A small sound classifier, trained from scratch: held-out accuracy 74%.
Rows from block 5, named by matrix and row number. Rows with one number belong to one neuron. Each number is 128 + 24 x the weight over its row's rms, rounded and kept within 0 to 255. All counts start at 0. Numbers have three digits each. After the name is the row's rms in percent of the matrix's.
# fc1: first MLP up (model.blocks.5.ff1.fc1.weight, 1024x256), inputs 0-85
# fc2: first MLP down (model.blocks.5.ff1.fc2.weight, 256x1024, transposed), outputs 0-85
fc1.248 089:141117138103134118131166160106137164120126120141102137152133172129130139124118124139092123178114110151146144117097119175140152144147129145137122133161120104148149138147077127149118046155099121129129142070109156138106146138105108127126152138140129108136131111
fc2.248 082:180129135127095140148108138110110130119136145115171105120083150097085111127179141117156127121141115155130121152109149146123140140138131135168133137124180115114114123115102122133145153144149159069144110125117128143148076129136150122163164148137069135173118143
fc1.249 107:161143103133160131143163145124055148105103127163140151151134128122134143144128158141099121162121158130165124152084151189105151115122140138142169120123127142109121121117078130166161069088150153157115117075102121103119146106146084149120134105117109107137129111
fc2.249 102:093140139134137124086091135123119120182135077124155103099134085136118130067110112125140154139134185104114133143171146079110086135134121146115117123103103164146121103142164139133114134132127091157105108141134147128131162154148134133114120109122127092137110119
fc1.250 084:146140118110134136146149185115115140158141089157121139150136104111162154131114146140122158165133129174177156109126179152131169118161137166125149117146148128145146148171070148154136074134164139109108121054107154102147155159109130113174091128133136101117116161
fc2.250 084:105134107137062085143117111113135143127151092101117149176124141075097158129117135103084136142129106108117120133105132131098080113125133118131111135124142087152089150109194155113136139129079134126098122173120127110120133093109127096077132127118108137145141094
fc1.251 105:144112129102137153133154138147088165135120092139173165142127144097120155125110122128123128169139140111126102088098118137149132118129166168131139133118142093136130158112085112132150019156119110120163133079108152152150127138121097114099142116161153133158139144
fc2.251 117:131148113147125148082160126108109122111134184132126158104123135147147111112147142164162161131113121162119108117148143134119165087164155107111087120183125114145111111126071159139109166131105153154117164113107098106106113117130118138135154169136097154141152099
fc1.252 099:160121098134141128138163140111121151098156133145165157132124148120128150123116122154092158171104110122186167133108127178140126173135148142117137166154136133117162123157092119144157073137158134143106140052093145106125124112112098141105135118105143112115123111
fc2.252 097:127076130107122151115110115154128116160095093129130093145149121113125142100146110114098077162106158080106131099143129120088144132121139139148223096107145129118112150114181137103122070119140129138115114159111119110139168128141133114125148098142128138111128129
fc1.253 105:142153087123128114160189145104076158129115100146142120140114145135103153106126130160145091187089102178174133119107151149144140117127170143116120116190161129109123147144087133162150066140137149085117105091128162123147156104117112159120157117146101141147148162
fc2.253 126:121132151103113102163114113139121111119132134129097139124119147183126108111097143152156164103128149142070103134186131110126094119142073104133101128120096118118052118140148126115138154117101156121094155149146106133118124113097122103122118168093073123129141119
fc1.254 091:162122105149163122140172149125091140129136113146133169133148143071152178147103121142115139175107146159173158116127121190133126155149113171156142151155121166149132120140080115149133071134136164145092113035123165131135147120116103126134143132131157107141125140
fc2.254 070:121139071112099163102106156119147147152098075179126098141189119138134159129136110078103124109143144097092108143109092080113120116135159147129111147099116107101135149121179116102114122086146093165176133152162132154167163092125124137144132114129115119161125136
fc1.255 088:120137118144129125169178144102072137147116113148122135129083129115125175122101150144123108165090136157124145151101168167138152135152138158128133082154163134124099189128070120164168058129130172107104141068134133119145164130109111144119130148122110130123139163
fc2.255 080:108145155106117119149125147119172143111167121112090111123179126127176146126135133117125180129159114153115134140148114120118058125150117133092069157133084113120093140114141137102116155132081113146145122145142164158123105137073141133098118110167134127129168108
fc1.256 103:123114102070098109150153116130107153103151130150108116157109153106112135112110111146146111169086110162132118110114133140145146149122153158145108167139158102112104152160093088156146077133139154096103093068109160153154138110083128142129152115133135131141134114
fc2.256 116:129120098155163136140137094127113088078112150142140109088118134183170091187130125136130097118166108152147146137142131146149105113137117140168128091150143129085131092125106121128161186128121117143169138097122086124111139118115133151152117158107074141087135119
fc1.257 114:135145117138129115167175165094084136147140116129135117120106126143122165134133132158140124200114124159150149140100156182139131144122146150139153108171168154110143158141070124159119068143140157083110120083115184133118173126116121140147094157137136119129141148
fc2.257 116:116131104143104097146137088138087111125136102102104143152160128104121132100093145141101147106160140108111152155128116131114131091144123099096109120086123099163065145151167111066140176109110125127109117143146110157147134107103110112104134111110135129104112110
fc1.258 082:134132129108149138128139151088122125112114106114143164152104143107158155126094108129095170141127130097157119099128128159149150147127141158120143160157123103149167142171081126148161057142136150136111137058098160137131131164131127123112117114129153077121090122
fc2.258 078:113145131159145106105155139174126142107105131145152128174112159085174182153134119112116131146149125116121111135106129184098135087132135119142177136153156147113135160134124130165139113091154080155163154139141138121164165138144138133145113116135166190124143092
fc1.259 085:153100137093131137149169137120105128127140111163136138165104122097115166125130120141121149133096129138112109121110125145139121151140159173142152147131132123135131149155092130123153076156141171151131113042092140112113135135125126144130123122143159079125093107
fc2.259 072:103143100159162137134145133161145120142142198150172156143078145118133137202155143158093126139145073126127153159124158161131143134163114118120122128122160121097095146147117107108148081139155133084151121090120125146100124144122148150174119157136156155122136152
fc1.260 087:160147156139169115112124163107105151147127096135102145125149110107154132130115133119127154147113125129134134124136159184145153146137161182126140142188155107144171126125079108140123073130149122139117146063103151116126128134107111128127113126135166094107119141
fc2.260 074:125129103100106152104116130135132129139109113134159145148129162071113136111131121121113126131092127083113082144100076129120085143102111143088178128107080126137114175093163134111136169119106074122174062156116105114156154124124137127113142094161139146143176130
fc1.261 132:121140114132122158154154168116109127158130129128129163148158160129131166150118111119135140188114130106143149146107105192159144176134179190147136146135148114151128145170097123153143049123121138136134129088124156138169154104123100151086122105123150123119129107
fc2.261 159:122135139127115150089114143092131117129150083156193122079078086107127106138139126147127138128105156109125112105089167102090119109118154093088134118152116149122133113140108125115086138149133129128143110134094083083127116142120141134148122121136119134147161129
fc1.262 081:119130147116129122141158156124088119112145115135129116131100153104135134116130136123114133158110142118163144120134143169142134156137141171144129155122122133129129178141071130117127062143165154135157164053114152137134156138098126131146127143113164082108104114
fc2.262 070:120122104113127129093138152157128097101173174088122160141125162090136139164148117146157089143151088144136123139073139103120146151127130098148131097132156134129145152131112125090120111132167126092116144107140104105112123124167134129118148104138143146098141136
fc1.263 081:122106114120161125125166139146108133105120112132122168137121158121140132124124141146136135163117120126138135122119123143124128135149165141119100126134155113149136143119079121136146037134111138125124135087131132138122155104135121145104143138157149110123116103
fc2.263 071:142118089106102167147097118135113072134125178112162123133085126142125148092159092112159138112148128143111103150125159146148161133152141121175147087158164110105098128134108111108079138152151163085116120156115125115150092114144151137167131145090091135124118154
fc1.264 109:141135100124118134156167145062134125100172113156151142116141130143134124115139138139134134162116111137168164129093134203139139139158160148150109139161126145104154138123088072185124062162151140131125134088107140124131135151098121146144142102123135105138130108
fc2.264 098:116117152128154103152128094116074133166098115128113127097133133153123115072071108113156102177149149154149108139156144142115156142106069164125161091102141124119096112152142136139156093086120147104087124133107143141121132123125131088099115138084100121098113136
fc1.265 094:149133132133154134137145157116091172125106062160080147128163153102114158099106139151106127158115144131116113128125113147117136156111143171162147136133149138132139147106083123161127030112103148129104139072140157129116147118147105132104149150124123123138120124
fc2.265 096:124114129105144135090100117145183153169147096134146141090132102105130104063145099130155126100124106159130107136104151094133109113116166131122123175135096127169139103106112121117111169128133142133150132157130111136145112124107136115161109097147068099153157103
fc1.266 082:139124112130139120146195161098096117143133118162109158146121139118171179110131114162115134167112131166138142137109124164122147130142132170128153121172149133145118146170061114151121039149128161121089116058113154106111147127110104121108131153130140123122108125
fc2.266 061:121133116151152121156140159153172144188141129130172116110150138119100139109143133113137103142145159121117109174168097117119084164116128147169133165116149140128167096111196093083126118125140093148120125142099160152181127116129127108186103101151132116091151131
fc1.267 079:108122135114167115124156154129136121146135100150110164129110169126139133134113126130133138158143120139126163120125115145113123181144131167129140131119145151150121119146078117166174069134122126138122110042128143131140123153107113135143109124133157103119098128
fc2.267 070:144140126131131124146157145120122164116146139130111160164113145125116172166121124156122096111145135149111087084075139173109130137121155166148130120147109103120143160101116112132123099101167107123175149110113138147131085158135113142098095085105127168127157096
fc1.268 089:114116109099114140115151149095116143119149117167117149158107127109128140115151114154126131188104154159172173118135129158150161133149136191137159137139137167126140154167056113163138056125175174138126133072116127145126148139111126124114105118153134084148104136
fc2.268 073:144168101167122124160095135146162114121137101118117125174139132129135123154072151092130133144154110137132151148110099128143099140097117148107128148122130141111119131111187092149132162139120151173093137165145177155150163148134144121118149145097166113099158116
fc1.269 094:123116139116166158114167129097125123108143102129117177122148141082136167113117100140086154162147121128158148114141113165151151137134141161117124126144105137156147141158065132117144085132176129147124132053122133124133098142110130140132138113133170096123098107
fc2.269 098:114095100113135125128144139116113145105102099120138127150172117140121168102132106101131118175137138104123120116079121160135161159104122158145173167123158111098139149129159112136126116093141127133144133137132159118159161138160136113119120099157106132143132138
fc1.270 091:123129142112148143167138137118115120110151132144123148130126129095123176143116139141104160138084127143136152146130139154127139178141155187170132139118128150119119143160088137143128041150127141174126129062124154108139132161147136120131123131110159100112093117
fc2.270 083:128114087170136104131119126132118112089096178126103140148109144105116138170168138141077111126149053084155110123092103107084138105111137132107141096169137116149177144117096145121147141144122115105156119087097126109139076147137110128148154105165178163140143133
fc1.271 092:142102149106153133136150134108139143145130097155125139137119135106131157117132136156098120174122124155130125098124123172142126145155126172144122131150137119122123138136069143148125057146088159128137104077137134135151143128095120152138106177162160113119111117
fc2.271 076:133131109102146104112115165127138112116136120099190138085090109131123104108162129086160134121166089169159117156102126159137138175109168119175135130142138103125120117138151086126092154164134123112129116128111122169120087148140156093209152110134135089130116098
fc1.272 114:156154139113119131130144119146143152151094120144137159175156144159105189102106106151081153129134126100101109115110114156113140128131126148111127125151144133128131152118084122141138049136136112136151176102111144116100166122156081141102135121119176132100127125
fc2.272 148:139160137084135132118160136116126143147126132143097132140089138078123144121168109135130125147062081127123098135119119131132156096108126107101145110132120130173129136118102161141093156169135129119134118120106102137133130101107118146119139154151103145160136121
fc1.273 104:168128098159159122147154145126106129135147129153148159130146139116130125137132132147105137185114159141196131145110139170123162138135150139132118125148153125134145118116076095148113050109184129145137121066092163139145164143117124133154100108107109089150113109
fc2.273 102:107093143108091118112149111132105161173113081103139113135133103141117153101125104100097116161098158119150153118153122102126081107142151136118101103072093162136113138126203154143137096129118126111108131176150150128134165115102135098072105103138146106154086137
fc1.274 089:120104115093130163151157145124093142136126119134099147157109119118116138139131137145096138162096155146125125090113118167142137140145114175161117129116155149139132151113086116151134058124115147137134118050132159123150141140105121137127126152163126113133115128
fc2.274 087:139163124140169101126111145127172097146140117128140154087123117084123126122153137135121129100173072139137146145136165127142132162153112104126087118141138112155120120108133100117097107162106148122108106125105166145105088132140148121188165117126122116126122107
fc1.275 113:138107117072116131136169121125157135109166122154138158139146154093136154123124102177092121136124107132173139090125082118127119155129159170132115167137112127132161150130083092101131080128150151148134106046068111103130132116097131154135135127122166119116123092
fc2.275 138:113115131136122101166172120119093125114135154157158145115114142176153158161119114142136075143095121131160149148102122189119179126140130166161125095133142133125137143142120146141144091112147135111143140088094120121119140142124125140115100180099083136136108132
fc1.276 138:145148094144129120124145125132115155136098117127143160134159140111142180170119122131077130172113107080119124127108114190104144124138131146124146107142136126114137146106115112150122084108123106130151157096141156112134158124169112149100150157129121132129110121
fc2.276 177:134144133135090171075081156088140132163110114118134122141070154092125143068165109124122162106089123109114112153119125091128123076111160112117141103131133112143110104122099168135091160172114119108124129133113103126147096125103128149121141158163113132155137117
fc1.277 122:134104109109112110138172169094118149140146106173149137123126140146119119141141126165152145163094132161159139112134124151159157147130174160111107143163153135135167148132088090161139072152140171103127162079107119134144167122103117144126141090136133113140126141
fc2.277 132:119118128103132125174133081131095134110099137146142100120136117186126095131092091140121093150140136128097138124123104162136165161129092153164162130098131126096096150128140109141148138114106126109111106134140120147105135110119125122144113139084142132121097154
fc1.278 104:114103121090132133170133144157095129143125132147135126147069120095117145145154150119123143142117141135160141113100133125158148154151144167178140142109160125133117138132078098125139053114133150160147119102116146128159133158116129117128130127145149126113115145
fc2.278 125:111153097133136139116126127112124098107135190135131162105125121120140144182174150161127140101165058119121129142133130122133102116141132092152073112166122133164141107154103125123124117182105148104107148109120114108078081136121114125152125139116197143098129145
fc1.279 084:110104121111164135163173166137102130114146124145124119129111144134105130112126115145142123167089138152137126117127140155153122127128133145129119140109148132119149179133080129120109061128132166117116094055088145108128163147104139150120151129145147095116116138
fc2.279 087:151149112106141092144094154132163094161150143150133131093117118112142118150172134120161123139155103177138160137146111121140160151146112148139088109163148155126108119142124092117117105143123155112116103100129116145110124138139136112161115131121159126118114148
fc1.280 111:156148120135153116115169135109132135131120093144106176152127166126135152114074121121093153152124126114142123109121130167116129141138131146130117143168152134132149114133100093150130072122116109133119172096133151129109112156138096126075169093113147121127132103
fc2.280 119:159113182165136164085109152099136160127127115107135128151130149100103139117159116141121144169065149120121107151126141147113119118105114165111163174150135139117110136125074158171124114108114115104155158106150134127152129133145140159116136134164082166184147135
fc1.281 100:151128100106134117153180168114094139140137098171109139138165155075173178111117109156117158155104135173152135115130112155125145144120136145165125105122108149150132144137078156165151018131135137153113124055123144119107146104114121139168098139127129114160115102
fc2.281 109:145133093111136125154109135156162108174108117123124142124144133164100123083110132094152126122198111134123105106128083100159138132153140134125094133131122094161164144117170087135126102122146121180142119151105136162164113123135132098143156102123143099138144110
fc1.282 093:159123114123161130127166147130134102134109113131148154157128130129146133146101113153114139198106121133153117118093112169135125154121173140122117132139158142140186142141077132136150051143168141143117130064110152126149109139097106124133139107113176109109110123
fc2.282 080:114097081129133165132169120159106134142132145119150114156126137091145168126151124146120115137125138112122140138094140145130137106145126130134192113102138118126142144110171117110134100138164092113097100105107134149140152134116135146151158147148122139144129127
fc1.283 086:149111118127155145137172167110096120136158081143142151118137158112163157096139110155127096187106144166159131143111127175120145129144154176151120124145133159134141162137075113170153043136163147145130117035078126142121152116108135162140104120157149130137122148
fc2.283 084:134145096127149103157103100154148153133125130138116142172191113166082107132082135080124100119176125126113151158154103098155116125125104146145105169118089118125176144129168119102126159127148097141166140136140151170139139145131126101101148147104119108133123113
fc1.284 098:147110086102157117141155159112110130114125107171107133141138159095176178132131099151087122180113155136176111136119099150100142150142169167152131136149115172147125124100076123147130067126145142125113130044112137133120137115132110144162127112127117126144120119
fc2.284 115:129110124092129119162107129142149113213122106124118118140137131152093159104101125095170117138160149147150130121145103087157118178126118168119138157077134109136177127134181124149159078105144120143135111147118149134166159101121135122125126098122169101138125156
fc1.285 110:162142109160145112118176143120124156109127078142139163162157171104132147114100140143078133142136102107132117135121136197132159127142155142116150125146137109119132099137103086121148076122132113139147156079138158124109120145123112129081152105106150104126126089
fc2.285 128:138133169142143167078140147091085127149134131111115126148093159140146135105127115142128141145054208116104116128146151125110090108125118115100149127129119157135125107156079179169133122095134117113118149120128116110146139115143144126072151115147110135194149132
fc1.286 110:129087132111120133135152156158091132156131121144150122136079135124133139133138104150144089166119141112134116119117113124144114118120155148144149157135164131122128171107090095136147073143125172139133107085091136136149159129097113117142161097160153115129142143
fc2.286 117:120146099144194145129169133140111085130144189121111136108125130132183119178125155150156120107137119152108111111140145114119095111151114091136095086168145109137139092133100134126124140125092128134115126116115113117074111127112102153135108165120111117086135114
fc1.287 117:139127122107116118157184169138097149100142097160145121130117130158123133153116143150143111199104146172160149138103125179131148118122145129131127124143149120093148143125089127156135057150117128115116154077118148124149176131125120128135152117115110107161111132
fc2.287 111:126116108134161139105127125145118131156107121109119151087082132159149095053095112159155169140160127168131130083152139116127129144144133173131125138112103113124088114167063112161156095115118126161123112129142141128135115116107104121124128145111107108124141144
fc1.288 111:150135126134121135149133160136108144141106100163130148139133139107125128104133104157139129188141121144137114147087123167145152148120165157109120143154129100114122167145094139165141036144126151140122148086106143141134161099093104149104136117119133118113131150
fc2.288 112:117142144092101130124122132104137120132161143153134124086132116139138096151141134142124135127094149162112139147126140132124188114126124093102144121113134125158122100108150139148097132170130159053100177122110096104115155112121124151144140132115101137108160125
fc1.289 090:116119119101126134170115122135098124109143129168099122132100134093131138117147123125127113166086139155166159111092126139127115153145169154156118125117141122132150157140071104141142049124162143114128099066104142139164145133093111127125139113127158128125113105
fc2.289 080:123142074145141119118128133160113091118139183145142157108099107128165091156143140158152101094149103155113135131154154136137094120158113101133125117149129115124136072121124129120116139137116136158108117106091121105105098118129142145181133143112101123079120136
fc1.290 077:120114138134146120169133163125089141148141130132144136123124164108114149131084133142106160175094149132117148108135144168137143134143148190121149145119151130137105147163087111184148036109113157148131107038095181138117129139131115112112124121117153100147126120
fc2.290 053:116097107163166116118118100160148152112164142140087110150165153098139135200161086126128137139147086118102159158152120163119130106118169152159126167141095156119159117095101118121149189134126167187184123151135147141117131157112114162124094152168124159104140143
fc1.291 105:144121107117129156150129168157093165140116115157148092168105094106119129159126139114117149187116169115170139140093124155144140141156180166153146138164146119136134120139093119136147102128149114158141127066108149101120144129136147130147138134133146115120138131
fc2.291 101:119121133169130171133126116107146088156143167127141121104109122129101156165130145170101131120133113134086153120190157104132168133148137135148091156151104159119131127133121154095114079128131167100089129093132134088096125137135147119136115100151167155132092183
fc1.292 098:153102128117162147124170162100104140128138121168151142166100140127139130123117129145114146169117128142172139110106134174132134140117123167141158133142149139120152139160075133161150082158131154163101135050096117089117157152125108134136141129106163111122117130
fc2.292 085:130133088135090151160145155150118129124108118126143125134148113077097138121148138097105111151132127087126153125128124163126143134140143145143159132147143109151153192146143136070144099126161141123151106098129135122158111134135107108119138122136132132160095148
fc1.293 091:126073119116163098159152128142086137120128132138121128136091114126117133152147095158119137157088127108152129143095129133155165116119165191143136122107142115130140130148103108146143057135146153149124131046077120087149136145107130147121145133126122112119107139
fc2.293 091:093132129153162120134153113148102124147125167162148144086107152127160149188144153140147122130164127125122150107153178157111129150146069133121122118147116192106135145131108116146148134125115148098151148102121133130092106150139112124155141138136196129091122165
fc1.294 095:122108111162130147142177142134097171160135054159140154160140141113118176127138155144107159172118106127160135147092156187151156133113151148147136119142162122135120142137084135136152063127120148091126129086124180122111168134135129125122147144144139093126133118
fc2.294 105:121114164109114113111119156100107123130148137119113129144131094134130130031127123106162146126112109150124113153143125097121118110109142073078138142148126130185123105152141149120096175122087140128105140152118092132150103114138127121131120140094095105137121094
fc1.295 079:150129094128152116170177135133062141123136106143162141132081128105120171153141121159101131190111138137146130121107115165154136146134151161134115140123128116135087143142058114112138050147130117159113128041093156104121136134095122115134140112150134122141127124
fc2.295 074:145120120158087137167152167091154120104149208147087182145198149153140141154087140136128130140127114130101141134138121100119158103142160143138092167153094118132116142118207147101130139140135168160127153155175174096121117150122145150164139131135175139149125111
fc1.296 098:127117100120116136158165177134083127133124112166132137139107131121108171134140119154114109200112109150167151142130140149130155129166155171133123174156135171121138148133067136144120080142148170147103104090081145130142173151106093129146137109157135106117141149
fc2.296 089:158169124159155106141156112100139108085144125121098162156114127151149133164104174157114140087099150126112127119099083120122137108114132118109105100128138103166124099123195103124156132120128107096088140141137108129127130113129088093077129166086117127097120085
fc1.297 093:165118131111130118120157144125126118117117076136104172143163159126137142134103116145098171159132117123152145114130142162125141150111157146165139142164140129150159138139075099150127067135149137169095110093129146099116132126126104143144142081159181101114114128
fc2.297 088:136124128149134138113154138124105156123106122134173122150116130130180153113132103130108096137093146088156098142106112126111117112094155143119174114145099116139109131149150143161148121124138083144175133141120098125141121123118123095102111095137149126125166090
fc1.298 076:126140140104141118129138159107114118128149071130134147157143171110162166137115128150101103166137126149156122103127135137148164172145161133121123116142137155127121129145066127127174028140131115133129143049125134150114118132111113121100124092137183105131105133
fc2.298 050:154111124138114151159170137115112133092127143104142099143131135175142111141177109103118122115131137150118120114105089138147155116125142166165102177117152123153125136151126144170135104128150155168169123157144133169169122157129146150162138134169121131161164101
fc1.299 111:180119118140140138158148159145130143127144100150174137159107145114121133131120168131097105166123116131164151126087153186112175114133179138142143124162143114143159119113081098157121059152132113098127149070102159135136157133109132139131142110126115104141098100
fc2.299 117:125132180087113121100157119105077132149154141124117122098065109125130131065107139121121143134086160130133123130170120129098082137143134107100117108112130120147073119142104151129110152110117127145090083148160117135135123112118128107089131113108108087156108120
fc1.300 091:115134129117151123129154136131112166142128115144126144135146145098116166115127132161116132143081144149125130121149151158117136154117158189155152129116140122131115169134100102133150028157106176158115126068117119105119116131115125135125133151146135130124116112
fc2.300 079:139108139129174126138143121160185137137152147137141151126144148147147143181165118141129148141124082144142107138108115140115125155136130130148143135159101130116170131146103145118098134156126133139185098105101088119120100164109122130191161113176171152109153156
fc1.301 118:132103136121124131158158132114142160129132120156130125137136132148133145103122111166130104178123114147142105128114116124162131140109154183118138125160131123108131177107095100139131038148139158066132157080104129138142172082108125155115138112131135129121121151
fc2.301 120:117126138102134115156138122129127121116127177148120095097141115153127100144138115148178130129113101145104147161137136140171196134148091103146147128118128159138131133164122144153128157176132162099126150109104075131086124113142120145156123133083115121109130149
fc1.302 123:149126094119132139148168167102128158135144104145144125147127133118159158150131129158133133175091147139156155143107144171139173121113156171147118109140145138115165128136079099172143061154117159109122144074095156110134155139105096133134122123130149105147120110
fc2.302 129:109134113110169115135127101121096143141113071137164137109115142162105115087052115138145116179147151108149095116172164162114122177101101185119150129142107122138099167154093103141145094080111123131143081103135117131107157135118120136142134098094115129140137116
fc1.303 088:127139092140142116112154135150129119139153103134124152153087129137130156137122137122108127154120113135127142119092119161114159174153148163119131142140161106162138134127094085134140024166153132154114136075122155149108144140134120115107140080116163103124147121
fc2.303 079:130157153147124135114115120092109113114103153128095136137122150110121145145133145167168128105108133138110092170100167085121150122134146120116133123121119147125117140121074167133100155123123153095113163134103098140110106094113156150101121182132102140143142135
fc1.304 081:111130115097127121147137163127139149126139103138138144142120141107141163129142127156085128145112101128155128098135126163126140140125182166146125153135133118141138150152059128147161046133131158141092104053094161111109151158117117132161122117157174103145114141
fc2.304 083:138141112171114140171148128142158129123107183150112146160149177136140163150119129152100140136159086135114104127128121149115122107146154142159133168173113124109144126126132126139130117118112112124136101116129155139161124159165125140137138134138167197103109134
fc1.305 092:146133119122140121178176159124104155123143091139156129159133105144132165151127136162118127190090109150153141136127153174150139126168145175133127163165135159116165140129054102162134052135149155139094112104117120118150153125122125151140103122163125092122133134
fc2.305 080:129155164133116111125126096132131103084135123111111164164137152141117114135090150136100145130097143135137131119146121151114156131112100134073106114113114129170085135125219126112134162135114111066074133185129131094109143104113116106096113143077107117100101077
fc1.306 104:135135103107117138144139159133107156135124117150132157145155143124127152130125112146124139179117118118145107113083124166135116157147157178139118151140144121118172167142094126159130077143141142127133146075096134142138128105114110170124112149134175117103127144
fc2.306 094:125131124119145115137150093155112110085127130174174095116121123124141097130131103151094097105130088155110144128106108135144201101121137098118160074143139140126124121138135130129129123146147121107138123075093082097107127123109118147140135133106094133111101128
fc1.307 118:148094112120109147123163161083124163126144081137151151146152147124135157107142152150128133176110122152156161138097114167127153134128127161136132145127130118119168148127082099154129063148149129126129134085133145105170126146108112131097123115149160124129122126
fc2.307 117:138120118075130108136129125097104144120135061163128152139130118115099143134111121098113109148108132085156130147099097173106130139073126138099185131115114126117154141139134150158136112112163127147115107123104100115096138120146080082134119120092125110134111136
fc1.308 101:145099114125136148146158142102144153134155072123137176148160115112148157110112121154110160165114137148160180136133128181122141136124116178177131116128124144156136155149055123181134073147163140092111124082114137140151128142101111142144090131121166110122120143
fc2.308 104:155120120135129098148142142085127152117115053122125137135137098090109153134094126127116130144121114101169111099091094157110153129107159155082130164110125136110131120117144115116094115131127141129131152160136160141131135122156128091127120133127111100138123081
fc1.309 096:154085127117138136158140164123096119118126124168126140148098112136124119116123123119112113190140140151146128136108118142147139142116148156125137131132152119123176133115080116139161048157167164159120133064095132121112125119116134126114106108107152116137109144
fc2.309 092:088131146132160164102177142175098124135154174117143151105125117110180140188143138134114097136086097101162162118161151165113108131124128131162164117084121161127152126086152131120149149105134141099100148136137129111105161120123146109106137117144160132110124134
fc1.310 095:129112148111170130145144163105093111093118124182098119118146147126139148151158126140104106183097160139172136120121127169156146145140152153139146106127130167122112150130063128180155063113164144124144120064119132111144164151099119130126125149125138113153098132
fc2.310 104:157148137121182091141134132168144146129160128154168158128156110156122090146100132083168099099184125127163146157123111115133098164130081166096120115115138117091182139109148108116142104136144116141141111107129162157122133152131139150135089106102172097088159113
fc1.311 087:157126122146162124129180145107132137141154107136141185128145145132133137112112111120104176176145105131153148133117140171132146147151144174123128128138142124162171128163081098145158078118134137174111125040127121117110124146134099121126143086123171107139102122
fc2.311 085:090116138089086164117154150120121172133126094132140110176174143142122150110163098094109112149078188125091129136124121130112122123111147161129149148137121117116135139105164157114126134091140108096147141133145160144174148109155133140096110100156132125140123129
fc1.312 121:143097106099139134150162131144079127111119113180166111106105141122119136150131147161125108198101115162185158119126122175153154162122170146151106137152160109111145145118100092121136052115149150111131143075104159136148137108110116140116138085141125123152110104
fc2.312 128:079107161112108142136182099127096115125124138116123126085117124172110110119120115129132116123156138148103163077164125125136150133176109128150138093107114172112098129120130125143174151118142123125124117141129118150113124121110106107083121118097150094109082129
fc1.313 079:147118137130154117163163152105101129135095119133114116117124149129145157133107137138117136185116129132161147134129120187128163128106135156111119145129143148150141173153097104179172041135111141110118138053121159131112113118121124125107109131135147091142116151
fc2.313 069:163135149138138151117118119179158160156128122156083145133183155119160153167168095132125146097156132126094138156079140119156113115121121145153129133104149127100119110102114120137132194106139123162141124140161135170128157148095157170119171125186164129135176180
fc1.314 122:162132121138148133142148126083122120132143104136135175144167123120163170115086146138082153161115167101162160127132132180131126166132140210180170159123147134127144132145079126143142090138129095114101144085108153130152152117111113137115101152133148098120129107
fc2.314 124:151102114150126131118115136134148158117117081133122120128081130068102128079150111111097114133084088089141126120084130147130130102126167141097146108130157105128141110122133147125098091174121156120099109149125160119141131132125130123123148117154118150136096116
fc1.315 126:154151101129129159125182142097104135151129128123147133164114154140155158135142100115113095165089145112163114157106116173109114127142169130163121167143144131107146139129089124164145113111158149186113126092093128107145185159121109136108161123127139113130154133
fc2.315 144:146130124174106146109071107169109086138143105136160113124090096116109129091111125118130147115116205118137127131147185093084117103126113131097145114134144159137113119138141114105101129116134115121123089092129132123116102140140141129128128124124093138132108122
fc1.316 091:142115124108155134147173155116121129129133129136089151143136127120114169137120109112101149148111152158138103099116137151121113145103151120141122133165135111137159145137104088156116037130124153154132110091120127124121155118159103158105130138117169103126119093
fc2.316 082:136121131162106183116122114170121108106109171105189116167089192108159109180161119132097109089126114131123114177102125148112161092131137121150164110177137106131126148113071149131158167144150123122168097089107091135154112137138134128157138175140104144164133140
fc1.317 093:156153128129159113141150126097125148140119085148124162123154153116131163132098133164092186147124120152131135136117151175154142164137124165125153107128131135146170122143072119141156049101142091122119151065120141118119111135103136120125123088142159097116108107
fc2.317 099:121124102105156147104124162111137162130099108120152115153150137117132139091122122115127136146091174110125112108112101163113140106100184138131133134146126097156132119138135161134123119135141101133171163118129132113143117105116113139102135095165118125148145107
fc1.318 107:171118110157160141101155138104150139098145098141116145164124154097156128110100116163100118174115136133138127123086143160131147122127156165128122134146156126129143127134086105135161039117133135148139122079112161108138114133097096149129145102130156117144133111
fc2.318 100:130113106144134137114153142132071145145121113128141117148122137156161129090113103145150140183109212098164130122134154188116121155123123168135130135108107166100120166143108148151166104069136110134133106101133140123133182133135143108101120113126128140169144128
fc1.319 093:157117136131129146130168173091105167133146106158105172133125141134126151138112122152109135175082146178163120098111164199132158135135136153121143131157137142151118124140088127170140043139091146115112146054108154125131136120104118127137109152111149109140119114
fc2.319 076:085120096080161120139075157167176125119126117122127099165128132140146135132144101129129148090137083114133114137147130117115100118132156090172143163129132110122155119113106109099112215141113138184215080122140160141150135127130111109156157118136069157149169122
fc1.320 083:133117147115147144144172150115119139132145093152152167132133124128140135107108121163104127168124125133135158117137142178144151148145136180129117133130147134123116145130070117160121061147134160097132122057114141121119154157130124123105141105137128078117127113
fc2.320 067:106094195147158108161134162122132140155139115114156117110171115146114111116123159112181106138116140160152123114127148124182151158121092156110144130141136146120182103126124102130156136126176117132158163144123120119152112135108152151129073131130092128126124157
fc1.321 114:117090133132134132145133166132107116130128129155175125172090103148165122161158112145115126180111171132143142158092108141123114129114183169160167172123137143142155132124080113127138064130147139175132156084083131111163153141097129115120141142116158112120104144
fc2.321 130:143138115123182121117143121155103095132156169140128148091105118085150133169145151136132130107138095136122134110136168119123126103121129097078125050158144134140175110118118128098105136143125145146124114083109132107061098139126102115140121121123164099069119124
fc1.322 088:103087138132162120166143172104105130109129110155112129120121107137129146127112096162115126160115169149156131106108151160130143119159134175136129122148130143107128143177089136175122090146124159136130123053087131105129148141098141127119098136130113102098082137
fc2.322 078:124135125145150134128133116179154119166131151134145135175113135088109153142201120153074140111172096130120168123096137150166145135137128127153155133123152128118124139112148103108166147169166113093139110077125149156118119135135105134144155089140197147129100160
fc1.323 083:120132152114166148150152156107127133151134119149135175118140152108133151127121132127108152153117116139143164117114160179148137166139134177136142122135131134124131140180056107187133078124140148132103118049124172137131116164097131117161114129152165114130085118
fc2.323 069:119117098112131106149132132141155133118096080143091143160140137074114168135134109146118144149156114098135094145066103117135125127112155150154114152125140070141157130108129142106134106113133126129152131147137131133120109089134129131121111088151147120139154130